A small self-supervised audio encoder (BEST-RQ), trained from scratch: norm batchnorm, 102.9 epochs.
Rows from block 5 of a small self-supervised audio encoder (BEST-RQ), named by matrix and row number. Each number is 50 + 12 x the weight over its row's rms, rounded and kept within 0 to 99. All counts start at 0.
Before each channel's rows are labels from the 100 clips, of 14848, where the channel reaches its highest value: "top examples" is what is common among them. Only what is clearly more common there than usual is listed. The data: synthesized solo parts of chorales (CocoChorales).
# conv: pointwise conv (model.blocks.5.conv.weight, 256x256x1), inputs 128-255

top examples: note B4; violin; note A4
conv.167:42 54 47 38 42 45 64 67 58 64 39 52 67 43 30 62 42 45 54 49 58 44 80 46 57 61 32 52 44 83 61 69 56 52 45 59 58 55 31 47 24 63 61 38 54 38 28 51 49 37 43 57 58 57 41 59 50 36 50 71 68 39 40 39 42 55 46 52 83 32 40 52 50 41 38 37 48 51 39 50 58 50 41 77 40 51 56 43 48 38 27 61 32 70 59 65 42 27 54 40 42 50 49 38 68 59 45 43 52 41 51 40 62 68 52 49 51 52 42 44 59 38 50 47 52 40 55 57

top examples: note G#4; violin; note F#4; note A#4
conv.224:47 61 46 52 38 57 45 56 57 39 57 42 45 54 52 29 56 71 51 32 53 51 63 25 69 50 35 48 59 46 42 60 52 58 22 36 41 40 30 54 51 41 52 47 67 31 31 51 39 56 45 58 45 65 43 70 78 52 55 48 42 54 73 57 14 40 65 68 50 55 53 54 61 51 50 47 27 42 52 65 41 55 59 61 82 41 51 48 60 52 58 48 59 60 68 38 40 72 21 42 48 36 40 63 79 59 47 62 56 46 49 33 43 30 63 43 48 15 61 47 59 53 61 50 59 59 16 57

top examples: note D#5; violin; note C#5; note F5
conv.151:49 72 66 40 33 50 51 50 41 52 44 42 46 38 40 43 76 75 46 41 67 51 41 48 40 54 47 53 55 47 53 69 61 47 55 32 51 52 42 46 53 72 22 41 52 59 44 63 52 41 28 48 34 58 52 27 43 46 65 50 38 52 56 29 61 48 40 24 68 49 47 44 66 64 46 56 40 38 40 64 46 61 33 59 55 65 44 36 51 57 46 52 48 54 49 35 47 37 53 66 56 42 65 53 54 49 42 43 34 34 60 36 52 54 57 42 63 69 39 43 52 62 32 40 34 64 51 60

top examples: note D#5; trumpet; note F5; note G5
conv.22:59 54 73 48 61 28 60 79 58 69 43 23 41 46 56 41 50 38 55 49 45 59 37 52 60 49 47 44 54 47 63 41 64 35 43 54 49 34 49 49 53 60 19 56 41 53 67 40 48 25 56 36 56 69 36 64 50 53 36 55 47 72 54 61 51 72 57 64 48 53 50 33 38 64 45 60 62 69 55 33 51 38 69 32 60 38 68 62 68 51 52 58 35 57 71 36 64 57 46 78 51 29 65 53 37 57 59 73 58 68 34 37 46 55 47 58 56 46 50 45 57 50 55 34 51 36 67 55

top examples: note C5; note A#4; note C#5; note B4
conv.145:42 40 55 52 71 38 32 39 22 45 51 48 54 53 53 57 46 60 42 41 44 54 56 33 61 43 44 41 55 43 48 39 27 77 57 49 45 63 28 62 55 55 41 49 44 72 43 60 66 38 39 52 60 55 47 40 52 32 67 23 69 56 65 65 61 28 63 45 40 83 78 46 41 51 44 56 53 41 41 37 57 48 45 38 60 43 53 69 55 45 56 38 46 56 45 51 59 63 49 65 43 46 55 56 43 28 39 55 48 47 58 46 66 60 46 52 49 56 67 43 45 47 57 68 39 48 60 31

top examples: note C4; bassoon; note C#4; note A#3
conv.55:53 57 46 63 49 39 41 26 41 45 55 59 49 23 33 49 46 39 39 29 44 41 40 58 34 25 52 35 34 49 61 49 45 49 47 75 46 77 61 49 48 55 58 62 47 63 42 37 61 59 70 31 43 69 37 66 59 17 67 30 71 54 60 59 41 59 42 38 62 53 62 41 63 54 39 53 49 42 52 56 45 47 50 46 65 49 61 43 74 49 37 69 35 47 43 38 61 31 38 38 31 53 69 54 47 43 58 51 59 46 65 51 62 31 54 47 51 65 46 30 53 51 47 44 40 38 36 40

top examples: note D#4; note F4; trombone
conv.49:71 45 49 53 26 72 48 56 37 46 28 34 46 28 47 45 57 54 52 58 39 43 59 44 60 57 52 59 62 52 61 41 35 56 64 48 36 49 46 48 44 68 52 42 30 57 37 65 47 58 49 46 48 30 61 45 56 49 58 40 38 60 44 56 25 52 45 39 47 47 40 39 55 49 51 23 60 55 50 48 53 41 59 63 63 18 69 44 46 70 45 68 49 49 45 56 55 29 35 25 30 45 53 41 66 75 44 37 36 70 41 36 42 64 57 59 51 43 63 51 63 45 33 65 49 43 41 33

top examples: note C5; note D5; flute; note G#4
conv.132:53 46 15 62 43 63 65 52 41 66 65 49 55 55 45 65 49 41 27 37 54 59 48 27 66 36 54 60 41 68 49 17 37 52 33 59 36 66 56 44 64 59 52 70 54 62 39 45 48 50 47 51 69 60 69 63 43 48 51 53 72 54 64 74 59 46 65 75 49 61 52 52 50 48 60 48 30 61 38 30 52 55 28 44 36 43 41 41 23 42 30 59 48 37 42 50 50 64 44 26 49 51 44 66 69 47 60 75 62 46 49 55 73 34 65 60 55 53 52 33 64 59 47 75 45 61 60 27

top examples: cello; note A#3; note C4
conv.53:54 47 32 52 56 49 64 50 27 56 36 44 70 26 55 26 43 49 51 49 48 70 45 59 40 69 47 29 65 61 44 50 44 28 60 52 32 56 50 56 22 67 57 50 51 34 42 50 45 54 45 40 16 39 45 39 63 35 54 48 68 76 49 34 31 47 36 43 50 31 60 61 43 46 40 73 64 65 59 41 50 54 52 66 73 55 36 35 47 47 50 77 55 47 66 47 66 39 53 59 56 39 49 67 30 66 39 48 40 43 58 55 43 43 89 52 56 31 45 50 43 52 75 52 50 57 65 31

top examples: note B3; bassoon; note A3; clarinet
conv.223:58 53 58 48 37 47 53 47 24 37 61 70 48 41 70 66 51 47 54 39 56 58 34 59 36 51 50 31 35 59 33 59 30 64 41 48 60 50 44 76 52 68 45 54 62 30 71 32 89 45 48 44 62 67 53 46 72 52 75 65 52 69 54 50 40 59 30 56 51 65 22 46 47 52 46 53 65 39 38 42 42 53 26 53 47 56 60 56 45 63 33 40 35 45 21 49 26 62 56 34 40 43 56 61 48 45 45 45 24 38 67 52 58 26 60 65 45 53 43 69 45 57 47 69 34 34 51 31

top examples: note G#4; note A#4; note C5
conv.220:47 67 38 58 59 47 51 47 32 53 44 60 65 46 60 55 69 54 41 52 51 42 40 55 49 49 30 38 52 48 52 73 54 49 56 37 44 44 43 66 53 45 71 47 35 31 37 55 43 48 66 31 18 63 46 59 48 43 58 58 48 34 52 47 46 46 44 35 61 41 56 58 60 62 56 45 41 48 50 65 33 22 44 48 63 57 45 55 65 50 23 61 58 64 60 64 36 14 50 48 36 78 30 48 60 67 57 66 59 53 62 79 30 75 42 51 72 49 70 39 46 54 58 65 42 54 49 51

top examples: note F4; clarinet; note D#4; trombone
conv.43:44 42 51 28 39 50 30 47 25 64 56 60 16 64 40 61 66 48 42 40 39 60 42 43 52 49 77 53 67 52 27 69 44 39 28 59 51 68 56 54 41 51 56 45 59 48 44 52 49 54 55 49 58 54 45 32 49 57 58 65 47 39 63 35 49 59 43 56 54 44 48 34 43 31 40 23 48 26 47 48 53 53 64 46 45 62 48 49 46 58 49 54 42 32 59 25 52 50 57 42 68 52 27 42 69 56 49 55 52 37 59 53 48 58 67 63 42 28 52 31 44 34 56 69 43 69 49 36

top examples: note C5; note D#5
conv.243:43 55 48 58 53 45 44 49 34 70 30 32 67 53 43 50 41 69 36 32 54 56 52 69 32 55 41 52 64 50 44 77 58 45 48 54 40 54 43 64 44 25 59 52 52 51 37 56 64 46 49 47 30 31 30 30 67 45 52 23 47 68 72 56 34 58 44 33 43 43 49 62 50 60 54 59 43 57 64 52 33 63 48 56 56 44 43 37 53 47 68 68 44 52 28 54 59 21 58 42 58 45 60 44 56 62 58 66 46 18 56 43 39 48 23 50 49 43 69 65 45 35 53 30 54 67 39 61

top examples: note D5; violin; oboe; note C5
conv.81:53 37 75 60 37 51 67 51 52 53 55 64 48 38 54 60 59 35 45 43 48 38 61 66 53 85 46 31 52 69 34 42 53 40 49 60 43 59 55 37 51 38 54 66 57 55 50 57 37 44 46 56 46 38 57 68 51 46 59 57 27 31 50 64 68 54 50 40 40 36 48 38 47 50 57 51 47 33 60 38 30 46 52 29 60 44 49 69 57 75 53 60 47 47 47 40 66 35 62 68 47 47 38 43 31 57 39 46 36 59 21 68 56 47 49 29 57 37 67 47 57 68 46 52 46 69 57 57

top examples: note B4; note C#5; oboe; note C5
conv.92:50 41 43 44 51 61 50 50 67 49 63 49 52 73 52 41 45 06 43 58 47 55 52 63 78 33 79 48 32 47 46 37 48 56 62 62 54 53 53 46 58 57 50 46 39 65 59 39 40 67 44 71 00 46 61 47 50 70 54 31 56 43 56 52 65 43 68 64 41 52 38 55 34 63 56 37 45 53 21 51 50 41 61 33 11 44 27 46 34 42 42 56 47 68 50 56 53 68 53 45 42 55 45 32 49 30 55 37 51 43 43 54 42 52 61 50 46 51 52 31 52 35 44 54 64 43 38 46

top examples: note C5; oboe; note C#5; flute
conv.169:48 68 37 37 37 36 66 49 66 44 58 27 69 55 29 39 42 54 24 39 45 68 46 46 55 54 47 45 57 49 67 61 67 35 38 71 48 44 50 55 71 49 56 36 62 31 55 39 83 37 44 50 52 39 56 59 24 51 42 55 70 52 58 48 62 54 50 39 55 62 68 35 59 44 37 47 56 61 43 49 50 36 50 54 54 51 52 53 53 70 66 43 48 35 30 56 41 53 68 42 57 42 28 44 54 61 73 49 71 65 32 30 48 54 54 42 52 61 56 63 26 65 34 68 51 49 37 30

top examples: note B4; clarinet; note A4; note F#4
conv.192:46 66 34 38 38 63 45 52 65 49 67 75 31 62 53 67 57 48 56 61 35 36 81 63 42 49 38 37 48 44 72 52 77 67 32 56 35 36 73 49 56 68 62 70 65 69 64 40 42 57 32 49 59 53 64 42 56 43 55 52 52 52 60 36 74 54 30 47 33 55 25 46 50 54 47 42 57 45 35 70 60 54 55 57 50 60 47 55 42 42 46 60 59 45 49 51 44 63 37 50 50 58 40 43 34 32 48 53 46 39 55 46 53 33 46 57 47 66 32 50 57 45 57 33 47 47 31 40

top examples: note B4; violin; note A4; note A#4
conv.144:51 58 51 52 28 59 60 47 47 34 43 63 27 50 48 46 50 58 46 63 33 60 51 68 54 68 45 74 51 42 57 48 63 49 53 51 35 55 65 51 52 33 28 42 57 43 49 54 59 61 63 41 52 47 51 47 57 26 18 26 48 47 59 46 45 56 40 29 82 57 57 44 38 34 33 54 43 56 62 41 38 40 37 68 55 53 50 53 54 57 40 66 47 37 51 67 49 44 31 29 59 47 45 68 35 54 62 32 33 48 38 34 52 51 54 70 43 48 40 50 47 46 51 49 24 30 42 64

top examples: cello; note A3; note C#4
conv.110:18 42 46 51 49 38 48 46 44 41 38 57 48 59 55 44 22 38 48 33 67 44 49 65 35 46 48 41 52 71 46 74 65 47 63 50 28 58 32 53 44 70 61 35 65 40 33 50 62 70 33 46 40 54 51 58 45 49 61 22 47 54 50 64 45 26 20 43 57 50 55 46 47 42 33 62 44 30 54 42 55 54 44 24 38 28 62 41 43 57 56 36 60 46 56 59 53 72 44 48 49 45 26 46 53 51 64 62 50 59 49 38 52 53 72 56 65 44 53 51 57 41 41 48 69 37 37 36

top examples: violin; trumpet; note D#5; note C#5
conv.27:47 58 39 51 50 71 66 47 33 39 51 65 52 69 53 40 55 68 47 68 55 26 48 40 52 63 50 24 66 66 60 51 46 41 49 57 32 59 23 54 66 57 56 44 55 60 79 45 49 53 74 69 63 46 66 48 60 41 42 40 56 75 41 57 55 70 54 63 51 60 53 43 46 33 52 65 46 46 60 43 61 36 58 39 47 40 64 72 58 68 52 69 39 40 36 47 62 40 49 80 64 59 55 37 58 51 56 53 48 31 36 43 53 33 61 65 72 53 44 42 34 41 62 65 72 46 54 53

top examples: viola; violin; note C#4
conv.195:71 44 46 50 54 52 34 16 58 37 54 50 51 41 60 55 37 59 66 56 49 29 49 51 53 47 64 42 43 43 43 25 53 63 62 55 45 44 64 54 39 63 44 55 38 52 55 60 46 51 39 41 59 60 56 43 55 48 40 50 61 62 70 70 29 76 64 59 25 40 53 52 39 55 60 30 47 72 75 53 39 41 49 54 66 49 49 60 54 63 55 47 58 77 56 47 51 71 37 57 51 42 50 52 54 44 40 41 59 61 50 53 63 50 47 57 44 50 42 54 55 49 82 56 53 36 41 59

top examples: note D5; violin; note C5; note C#5
conv.33:57 57 52 60 51 49 56 69 47 74 56 67 60 35 58 55 44 70 61 56 37 46 45 55 29 50 39 68 51 45 50 48 30 63 41 41 55 43 34 60 33 44 48 33 59 47 48 76 56 48 30 36 46 48 40 62 73 54 62 45 39 36 71 74 51 65 71 36 47 33 49 53 57 61 39 59 60 63 49 56 62 47 32 69 65 45 46 71 56 75 57 69 46 44 56 43 38 19 47 39 74 54 60 55 46 66 60 54 40 29 39 27 50 34 77 36 65 34 56 47 55 45 58 50 54 55 56 31

top examples: note D#5; trumpet; note C#5; note B4
conv.162:44 70 56 62 34 43 36 42 38 48 46 46 66 45 53 40 53 80 49 39 58 59 39 63 44 54 53 31 53 60 57 39 57 60 40 67 47 72 40 61 57 57 51 34 45 41 57 55 53 66 75 38 40 36 32 51 60 51 61 67 40 59 46 56 41 22 58 37 59 44 37 58 54 52 51 46 58 41 57 54 54 49 38 47 43 36 60 37 67 45 37 61 50 43 40 76 41 45 21 60 41 50 73 57 65 25 69 69 49 44 55 41 60 43 68 56 56 31 67 45 68 40 60 37 44 50 36 41

top examples: bassoon; note C#4; note G#3; note B3
conv.176:58 48 40 52 53 29 46 73 47 37 54 32 43 56 40 43 51 51 55 56 54 49 38 69 42 37 56 22 80 51 47 67 41 66 57 42 56 47 51 46 42 55 36 66 43 56 64 45 66 46 76 40 40 61 58 60 35 46 46 39 40 55 68 69 45 60 34 35 52 54 57 55 50 37 47 51 44 52 56 44 60 53 37 47 52 40 77 49 41 44 65 57 51 48 55 61 51 35 19 40 37 59 53 62 65 46 64 58 68 52 53 46 16 44 55 41 55 44 69 43 61 49 62 39 59 36 37 41

top examples: note D#4; violin
conv.75:58 45 55 53 53 48 29 33 55 43 46 54 54 41 46 35 68 80 42 53 44 67 45 59 36 63 43 32 31 59 65 49 58 49 45 47 40 48 66 15 52 54 63 56 43 38 60 47 44 56 57 53 60 62 48 39 35 28 51 49 44 44 47 57 52 30 55 56 43 44 43 62 64 35 48 35 53 62 33 58 35 58 54 61 57 43 37 56 64 71 67 67 46 60 43 53 51 31 58 49 51 22 54 48 53 35 65 56 44 60 31 50 31 64 30 49 47 46 28 66 49 55 41 55 57 65 49 27

top examples: cello; viola
conv.111:60 57 34 46 53 35 40 37 58 61 38 42 60 42 48 63 39 56 62 65 53 51 43 40 49 56 47 37 51 58 49 58 57 33 31 31 30 43 23 45 63 51 42 56 35 42 46 37 60 40 47 40 42 70 61 57 66 65 49 60 39 50 55 58 63 72 55 63 52 54 55 75 62 44 44 66 39 64 72 68 59 55 57 42 43 66 39 70 45 42 63 54 52 36 50 58 46 43 38 75 70 54 38 54 28 46 71 40 56 52 49 35 43 36 64 59 54 70 38 43 19 63 43 52 54 61 57 62

top examples: note D5; note D4
conv.101:31 48 77 60 67 56 41 61 67 56 48 45 13 38 64 63 64 51 57 44 61 56 36 62 51 56 57 58 36 38 57 46 35 38 57 48 62 78 48 29 38 39 52 34 58 34 44 71 34 74 81 31 55 46 31 52 58 50 70 46 59 71 46 63 68 53 66 69 39 54 58 67 38 41 56 66 48 46 55 26 52 55 67 46 81 49 40 70 37 51 53 48 41 48 38 45 30 46 45 46 51 33 47 46 29 68 40 64 69 37 43 65 48 51 32 51 47 51 56 27 32 65 68 62 33 48 60 53

top examples: note D5; note E5; violin; note C5
conv.197:65 42 54 34 47 27 46 49 36 57 45 79 64 70 16 46 14 65 47 45 36 60 52 46 48 51 47 56 34 71 57 54 58 37 52 48 42 42 54 22 40 49 51 54 43 67 58 59 67 46 43 52 45 43 56 47 49 69 50 33 58 54 37 51 40 47 38 39 32 56 50 50 54 56 50 49 52 43 63 54 46 57 55 34 13 65 72 56 52 53 63 59 62 39 54 45 46 67 65 45 37 56 60 47 41 49 79 58 56 38 19 25 46 48 47 63 32 51 31 53 47 43 57 53 34 50 56 60

top examples: note C4; tuba; note A#3; note A3
conv.41:38 46 53 55 40 41 47 41 44 69 55 65 51 51 47 43 33 58 60 56 59 54 48 52 71 40 52 51 51 27 41 82 50 66 62 44 56 69 35 31 40 40 67 55 38 49 34 44 48 50 27 38 50 53 52 46 58 68 55 36 70 58 72 61 44 59 38 41 33 55 51 57 41 28 73 48 50 52 33 56 50 39 60 54 50 68 54 55 39 57 42 51 68 41 43 39 46 34 59 44 41 32 49 51 41 48 56 51 49 46 59 67 35 36 44 47 71 61 47 62 57 35 64 58 51 50 56 27

top examples: note B3; violin; note A#4
conv.228:51 48 50 71 62 73 34 49 58 47 41 72 53 40 46 53 41 46 45 51 49 27 38 59 62 37 53 45 58 50 63 64 41 57 49 54 56 42 61 85 60 62 48 33 42 54 70 52 67 62 54 40 57 40 58 36 56 32 48 50 27 49 54 32 62 50 41 67 39 73 39 67 42 63 36 76 66 70 57 59 43 59 45 52 32 24 63 49 70 51 49 39 51 59 21 58 49 57 36 58 48 32 67 54 44 19 30 41 34 52 43 54 50 38 56 43 59 67 46 41 59 45 38 44 66 38 52 42

top examples: note D#4; trombone; note E4
conv.42:49 36 48 51 39 52 30 37 39 56 34 64 61 42 56 30 36 49 49 47 47 55 36 58 51 57 47 48 67 64 64 40 66 40 58 61 39 35 43 64 39 50 56 42 63 24 38 48 55 33 52 58 48 57 66 36 81 77 46 45 39 36 72 57 53 61 35 45 65 54 40 32 62 40 32 50 41 47 62 33 44 46 43 78 63 46 94 36 46 62 58 56 55 46 60 66 50 25 51 63 64 37 60 39 54 53 49 61 24 42 64 47 63 68 53 27 86 47 52 53 78 58 58 79 55 37 36 31

top examples: violin; note D#5; note C#4
conv.19:64 56 29 52 49 54 48 49 32 52 55 49 36 56 45 61 48 58 48 49 59 41 40 54 05 57 41 45 41 47 69 44 80 45 46 44 62 42 57 75 29 39 36 46 58 50 63 54 56 53 56 48 43 48 37 38 63 51 28 56 37 43 41 47 63 51 51 33 77 46 39 53 49 41 41 62 37 43 63 41 66 43 41 73 59 63 36 45 33 39 64 52 45 47 48 63 44 30 46 65 66 50 64 43 58 71 36 57 33 53 58 55 37 55 39 52 40 54 40 38 45 32 58 44 47 38 54 30

top examples: viola; note C#4; bassoon; note B3
conv.7:45 30 40 31 46 28 52 50 58 33 39 40 52 52 53 70 45 63 44 39 36 47 39 54 43 49 36 42 55 46 54 46 55 54 44 53 76 70 64 61 60 19 54 58 48 49 45 57 62 53 47 34 50 43 41 74 96 58 50 47 51 42 64 58 41 64 41 51 53 42 63 46 53 45 42 56 54 17 58 32 52 39 46 44 56 47 38 47 36 60 75 38 40 56 37 72 67 43 49 38 57 47 62 44 51 61 47 52 34 54 69 21 31 39 48 47 58 46 75 59 36 52 52 40 59 42 60 29

top examples: note G#4; viola; note G4; note A4
conv.62:42 51 56 63 55 69 45 49 69 33 54 49 48 34 71 51 49 43 65 60 50 53 51 47 45 50 59 64 60 42 50 25 76 21 65 41 49 56 38 48 32 53 83 60 69 73 46 68 60 45 49 45 56 65 57 61 65 36 80 43 30 51 47 43 30 28 62 70 61 37 45 39 43 38 49 67 59 53 52 50 61 61 68 48 64 76 52 67 48 51 62 47 51 52 28 38 54 33 49 25 47 46 44 68 27 33 77 49 63 32 47 57 53 34 65 40 32 33 71 57 64 44 44 56 58 45 43 45

top examples: cello; note G3; note A3
conv.126:50 52 54 27 41 62 31 63 43 44 44 29 61 47 65 41 24 46 52 67 49 54 50 33 69 44 45 26 45 42 39 45 64 48 44 59 29 39 42 43 50 60 73 43 50 51 25 67 42 40 23 39 27 48 54 59 46 36 50 56 43 40 58 40 50 39 47 44 59 42 37 74 51 55 67 54 46 46 48 67 57 62 33 53 67 44 45 58 46 60 80 46 40 43 55 35 59 50 38 45 50 40 33 86 23 41 49 29 54 58 49 73 40 78 26 58 45 22 46 45 53 57 80 31 37 38 61 47

top examples: note D5; clarinet; violin; note E5
conv.218:52 29 56 44 72 43 44 46 48 48 53 60 55 39 47 48 52 59 74 53 40 27 46 65 53 40 57 48 71 57 63 55 62 65 32 53 48 43 57 45 34 56 62 66 50 40 44 52 50 44 26 46 72 45 49 43 65 29 41 46 64 51 76 51 64 47 25 44 54 42 59 67 70 53 49 44 56 32 55 69 59 48 50 50 60 47 58 53 66 55 73 55 49 22 45 21 48 30 59 69 53 44 68 48 36 41 36 58 46 41 57 58 50 51 52 65 21 60 50 48 40 38 40 74 35 67 49 49

top examples: note B3; bassoon; note A#3; note G#3
conv.113:49 42 48 33 50 53 45 70 29 48 52 40 52 42 58 54 49 60 37 54 46 53 60 64 38 52 41 59 39 31 64 56 51 39 38 66 42 65 44 39 71 56 29 50 44 27 52 48 54 55 48 45 20 39 23 33 65 39 49 71 53 45 68 52 49 63 49 30 58 34 73 67 37 71 41 53 53 67 49 73 52 48 44 63 58 44 78 57 54 61 54 58 57 38 53 55 28 42 38 41 53 37 50 43 68 64 53 53 64 38 51 59 57 41 39 65 75 80 46 51 45 48 43 56 50 53 44 39

top examples: bassoon; note B4; note C#4
conv.137:49 50 45 46 30 51 51 58 40 53 38 47 63 29 73 57 27 14 38 47 53 74 61 47 54 37 69 52 73 63 36 37 43 53 52 48 58 41 44 55 41 49 51 34 45 38 43 43 46 45 65 31 69 58 68 36 27 28 50 76 53 71 47 67 49 51 62 65 43 65 49 37 48 53 34 49 62 41 50 36 53 51 60 36 45 46 51 46 49 55 58 46 37 44 54 60 52 78 56 65 57 59 57 37 36 44 38 33 55 49 36 49 49 53 41 54 48 55 46 26 47 53 51 59 34 44 58 72

top examples: viola; violin; note D#4; note E5
conv.5:46 47 58 47 68 56 37 58 57 37 61 68 42 35 31 48 47 44 53 68 66 55 70 63 28 33 67 48 57 49 62 57 83 46 44 59 78 42 50 47 53 27 61 56 46 18 68 49 58 52 44 45 52 27 48 40 44 46 68 29 68 50 41 52 47 61 43 50 41 55 62 39 57 51 57 52 48 25 51 50 49 65 46 54 57 54 50 60 81 63 39 55 47 54 56 49 67 53 74 15 66 51 71 54 70 65 41 53 57 48 58 58 49 49 66 30 68 42 46 36 47 36 24 63 29 42 53 47

top examples: violin
conv.168:54 58 62 46 49 54 49 48 34 53 38 57 48 42 63 46 36 72 60 48 50 66 45 50 34 77 48 38 51 36 42 49 43 43 42 34 39 66 45 57 47 41 28 55 59 46 46 56 51 46 35 32 28 41 56 44 50 51 67 70 43 46 47 32 28 44 30 23 47 43 51 64 53 51 62 61 51 69 62 46 57 33 34 37 69 68 34 51 38 41 42 53 60 34 48 31 71 31 38 55 73 37 33 53 65 59 46 48 45 61 42 56 32 55 38 40 53 52 30 47 55 47 43 34 34 54 70 51

top examples: note B4; note A4; oboe
conv.121:38 50 49 57 48 62 39 67 40 54 25 65 62 53 45 43 58 64 45 38 50 46 60 33 34 58 51 24 49 29 44 55 62 42 65 35 73 66 37 44 36 33 49 49 64 56 47 52 45 42 33 52 52 44 62 54 53 41 41 58 77 68 37 59 46 58 50 48 72 65 66 38 45 40 46 50 50 56 54 51 79 69 50 64 58 57 14 54 59 38 40 38 56 31 50 77 38 35 51 31 45 42 44 47 47 55 46 45 41 60 61 43 40 42 68 34 49 55 50 48 76 43 53 44 71 57 33 66

top examples: note F4; note D#4; clarinet; instrument: viola
conv.183:48 55 48 46 61 47 35 50 66 59 52 64 52 64 87 51 59 30 47 77 61 47 58 48 41 55 56 45 45 48 45 45 50 38 40 48 54 49 68 48 36 39 63 72 54 44 24 63 52 65 48 69 35 35 66 17 71 77 28 52 62 72 49 50 51 52 42 60 53 52 60 41 40 41 67 47 58 56 56 36 77 54 36 36 41 48 32 50 53 49 57 49 66 55 67 31 64 53 37 50 34 47 39 54 65 46 61 51 57 36 57 39 50 48 36 48 56 41 45 35 33 44 59 56 58 46 71 41

top examples: note D#5; note C#5; note F5; instrument: oboe
conv.120:54 49 31 45 33 44 72 52 31 44 47 62 50 48 35 52 45 53 51 42 49 43 60 87 46 51 49 28 54 49 34 48 44 74 32 73 42 36 47 32 63 50 51 56 68 27 84 64 59 61 49 56 49 45 34 61 65 61 59 51 30 48 39 54 57 33 61 36 59 53 39 53 55 51 55 53 58 46 57 36 35 51 53 63 58 58 49 53 60 50 68 44 38 45 51 42 78 52 17 37 53 71 74 55 55 50 38 62 47 43 36 63 52 69 44 57 79 54 63 42 58 71 34 50 31 64 30 34

top examples: note D#4; cello
conv.184:51 54 27 43 59 27 71 52 72 47 78 52 49 48 31 21 34 50 50 50 59 50 32 61 44 67 69 60 59 48 47 58 39 39 62 74 46 68 56 41 68 55 70 44 32 41 57 44 58 51 35 69 28 55 49 53 64 33 40 71 52 49 55 62 64 64 51 66 43 60 66 47 43 61 47 53 55 56 59 38 51 59 44 60 69 32 65 43 41 65 56 57 65 50 39 50 62 60 25 61 48 59 34 50 76 35 58 62 60 54 44 47 40 72 60 53 45 35 48 31 51 38 32 39 33 35 66 16

top examples: note G#4; note A#4; trombone; note F4
conv.172:61 48 61 55 51 49 40 52 53 38 36 61 50 51 36 65 47 80 64 46 41 68 36 31 65 56 35 56 38 46 48 43 42 50 34 54 65 52 50 74 55 68 29 50 62 49 55 44 56 68 44 50 41 65 55 52 33 52 49 41 30 50 36 48 43 46 51 56 43 67 65 46 60 36 45 59 48 38 61 68 51 57 59 43 43 62 49 52 52 36 57 62 40 34 32 63 46 55 39 71 47 25 81 73 39 60 54 57 54 42 45 46 44 23 17 42 59 56 58 49 46 35 51 62 38 47 27 30

top examples: note G#4; note F#4; instrument: clarinet; saxophone
conv.66:54 70 49 48 41 64 51 43 73 65 63 57 38 46 49 64 43 22 76 50 41 50 54 20 62 34 61 36 43 51 51 40 54 67 69 39 68 49 31 63 36 64 60 43 36 57 46 49 53 74 54 65 62 74 50 34 67 47 44 49 59 54 39 22 66 46 46 59 42 63 73 77 56 53 55 54 50 56 36 55 35 69 35 56 56 55 56 39 52 47 60 38 45 41 41 59 61 50 37 62 32 62 54 84 37 42 48 28 42 58 56 27 50 40 72 55 56 70 58 41 69 35 42 48 50 48 41 49

top examples: note D#4; clarinet; trombone
conv.141:48 52 40 43 38 44 27 64 32 60 59 27 33 51 58 37 60 47 39 39 38 63 61 46 47 45 73 27 62 57 44 54 37 58 33 77 54 51 55 58 56 71 45 54 55 44 37 56 51 33 52 35 24 49 57 70 45 45 35 45 50 45 40 45 61 44 41 63 50 58 24 44 74 39 59 62 74 40 52 26 44 54 46 30 51 23 76 50 63 46 73 57 55 31 50 51 65 32 48 38 60 44 51 54 41 29 59 70 37 39 37 68 33 71 35 70 46 52 46 37 41 59 63 58 43 53 48 59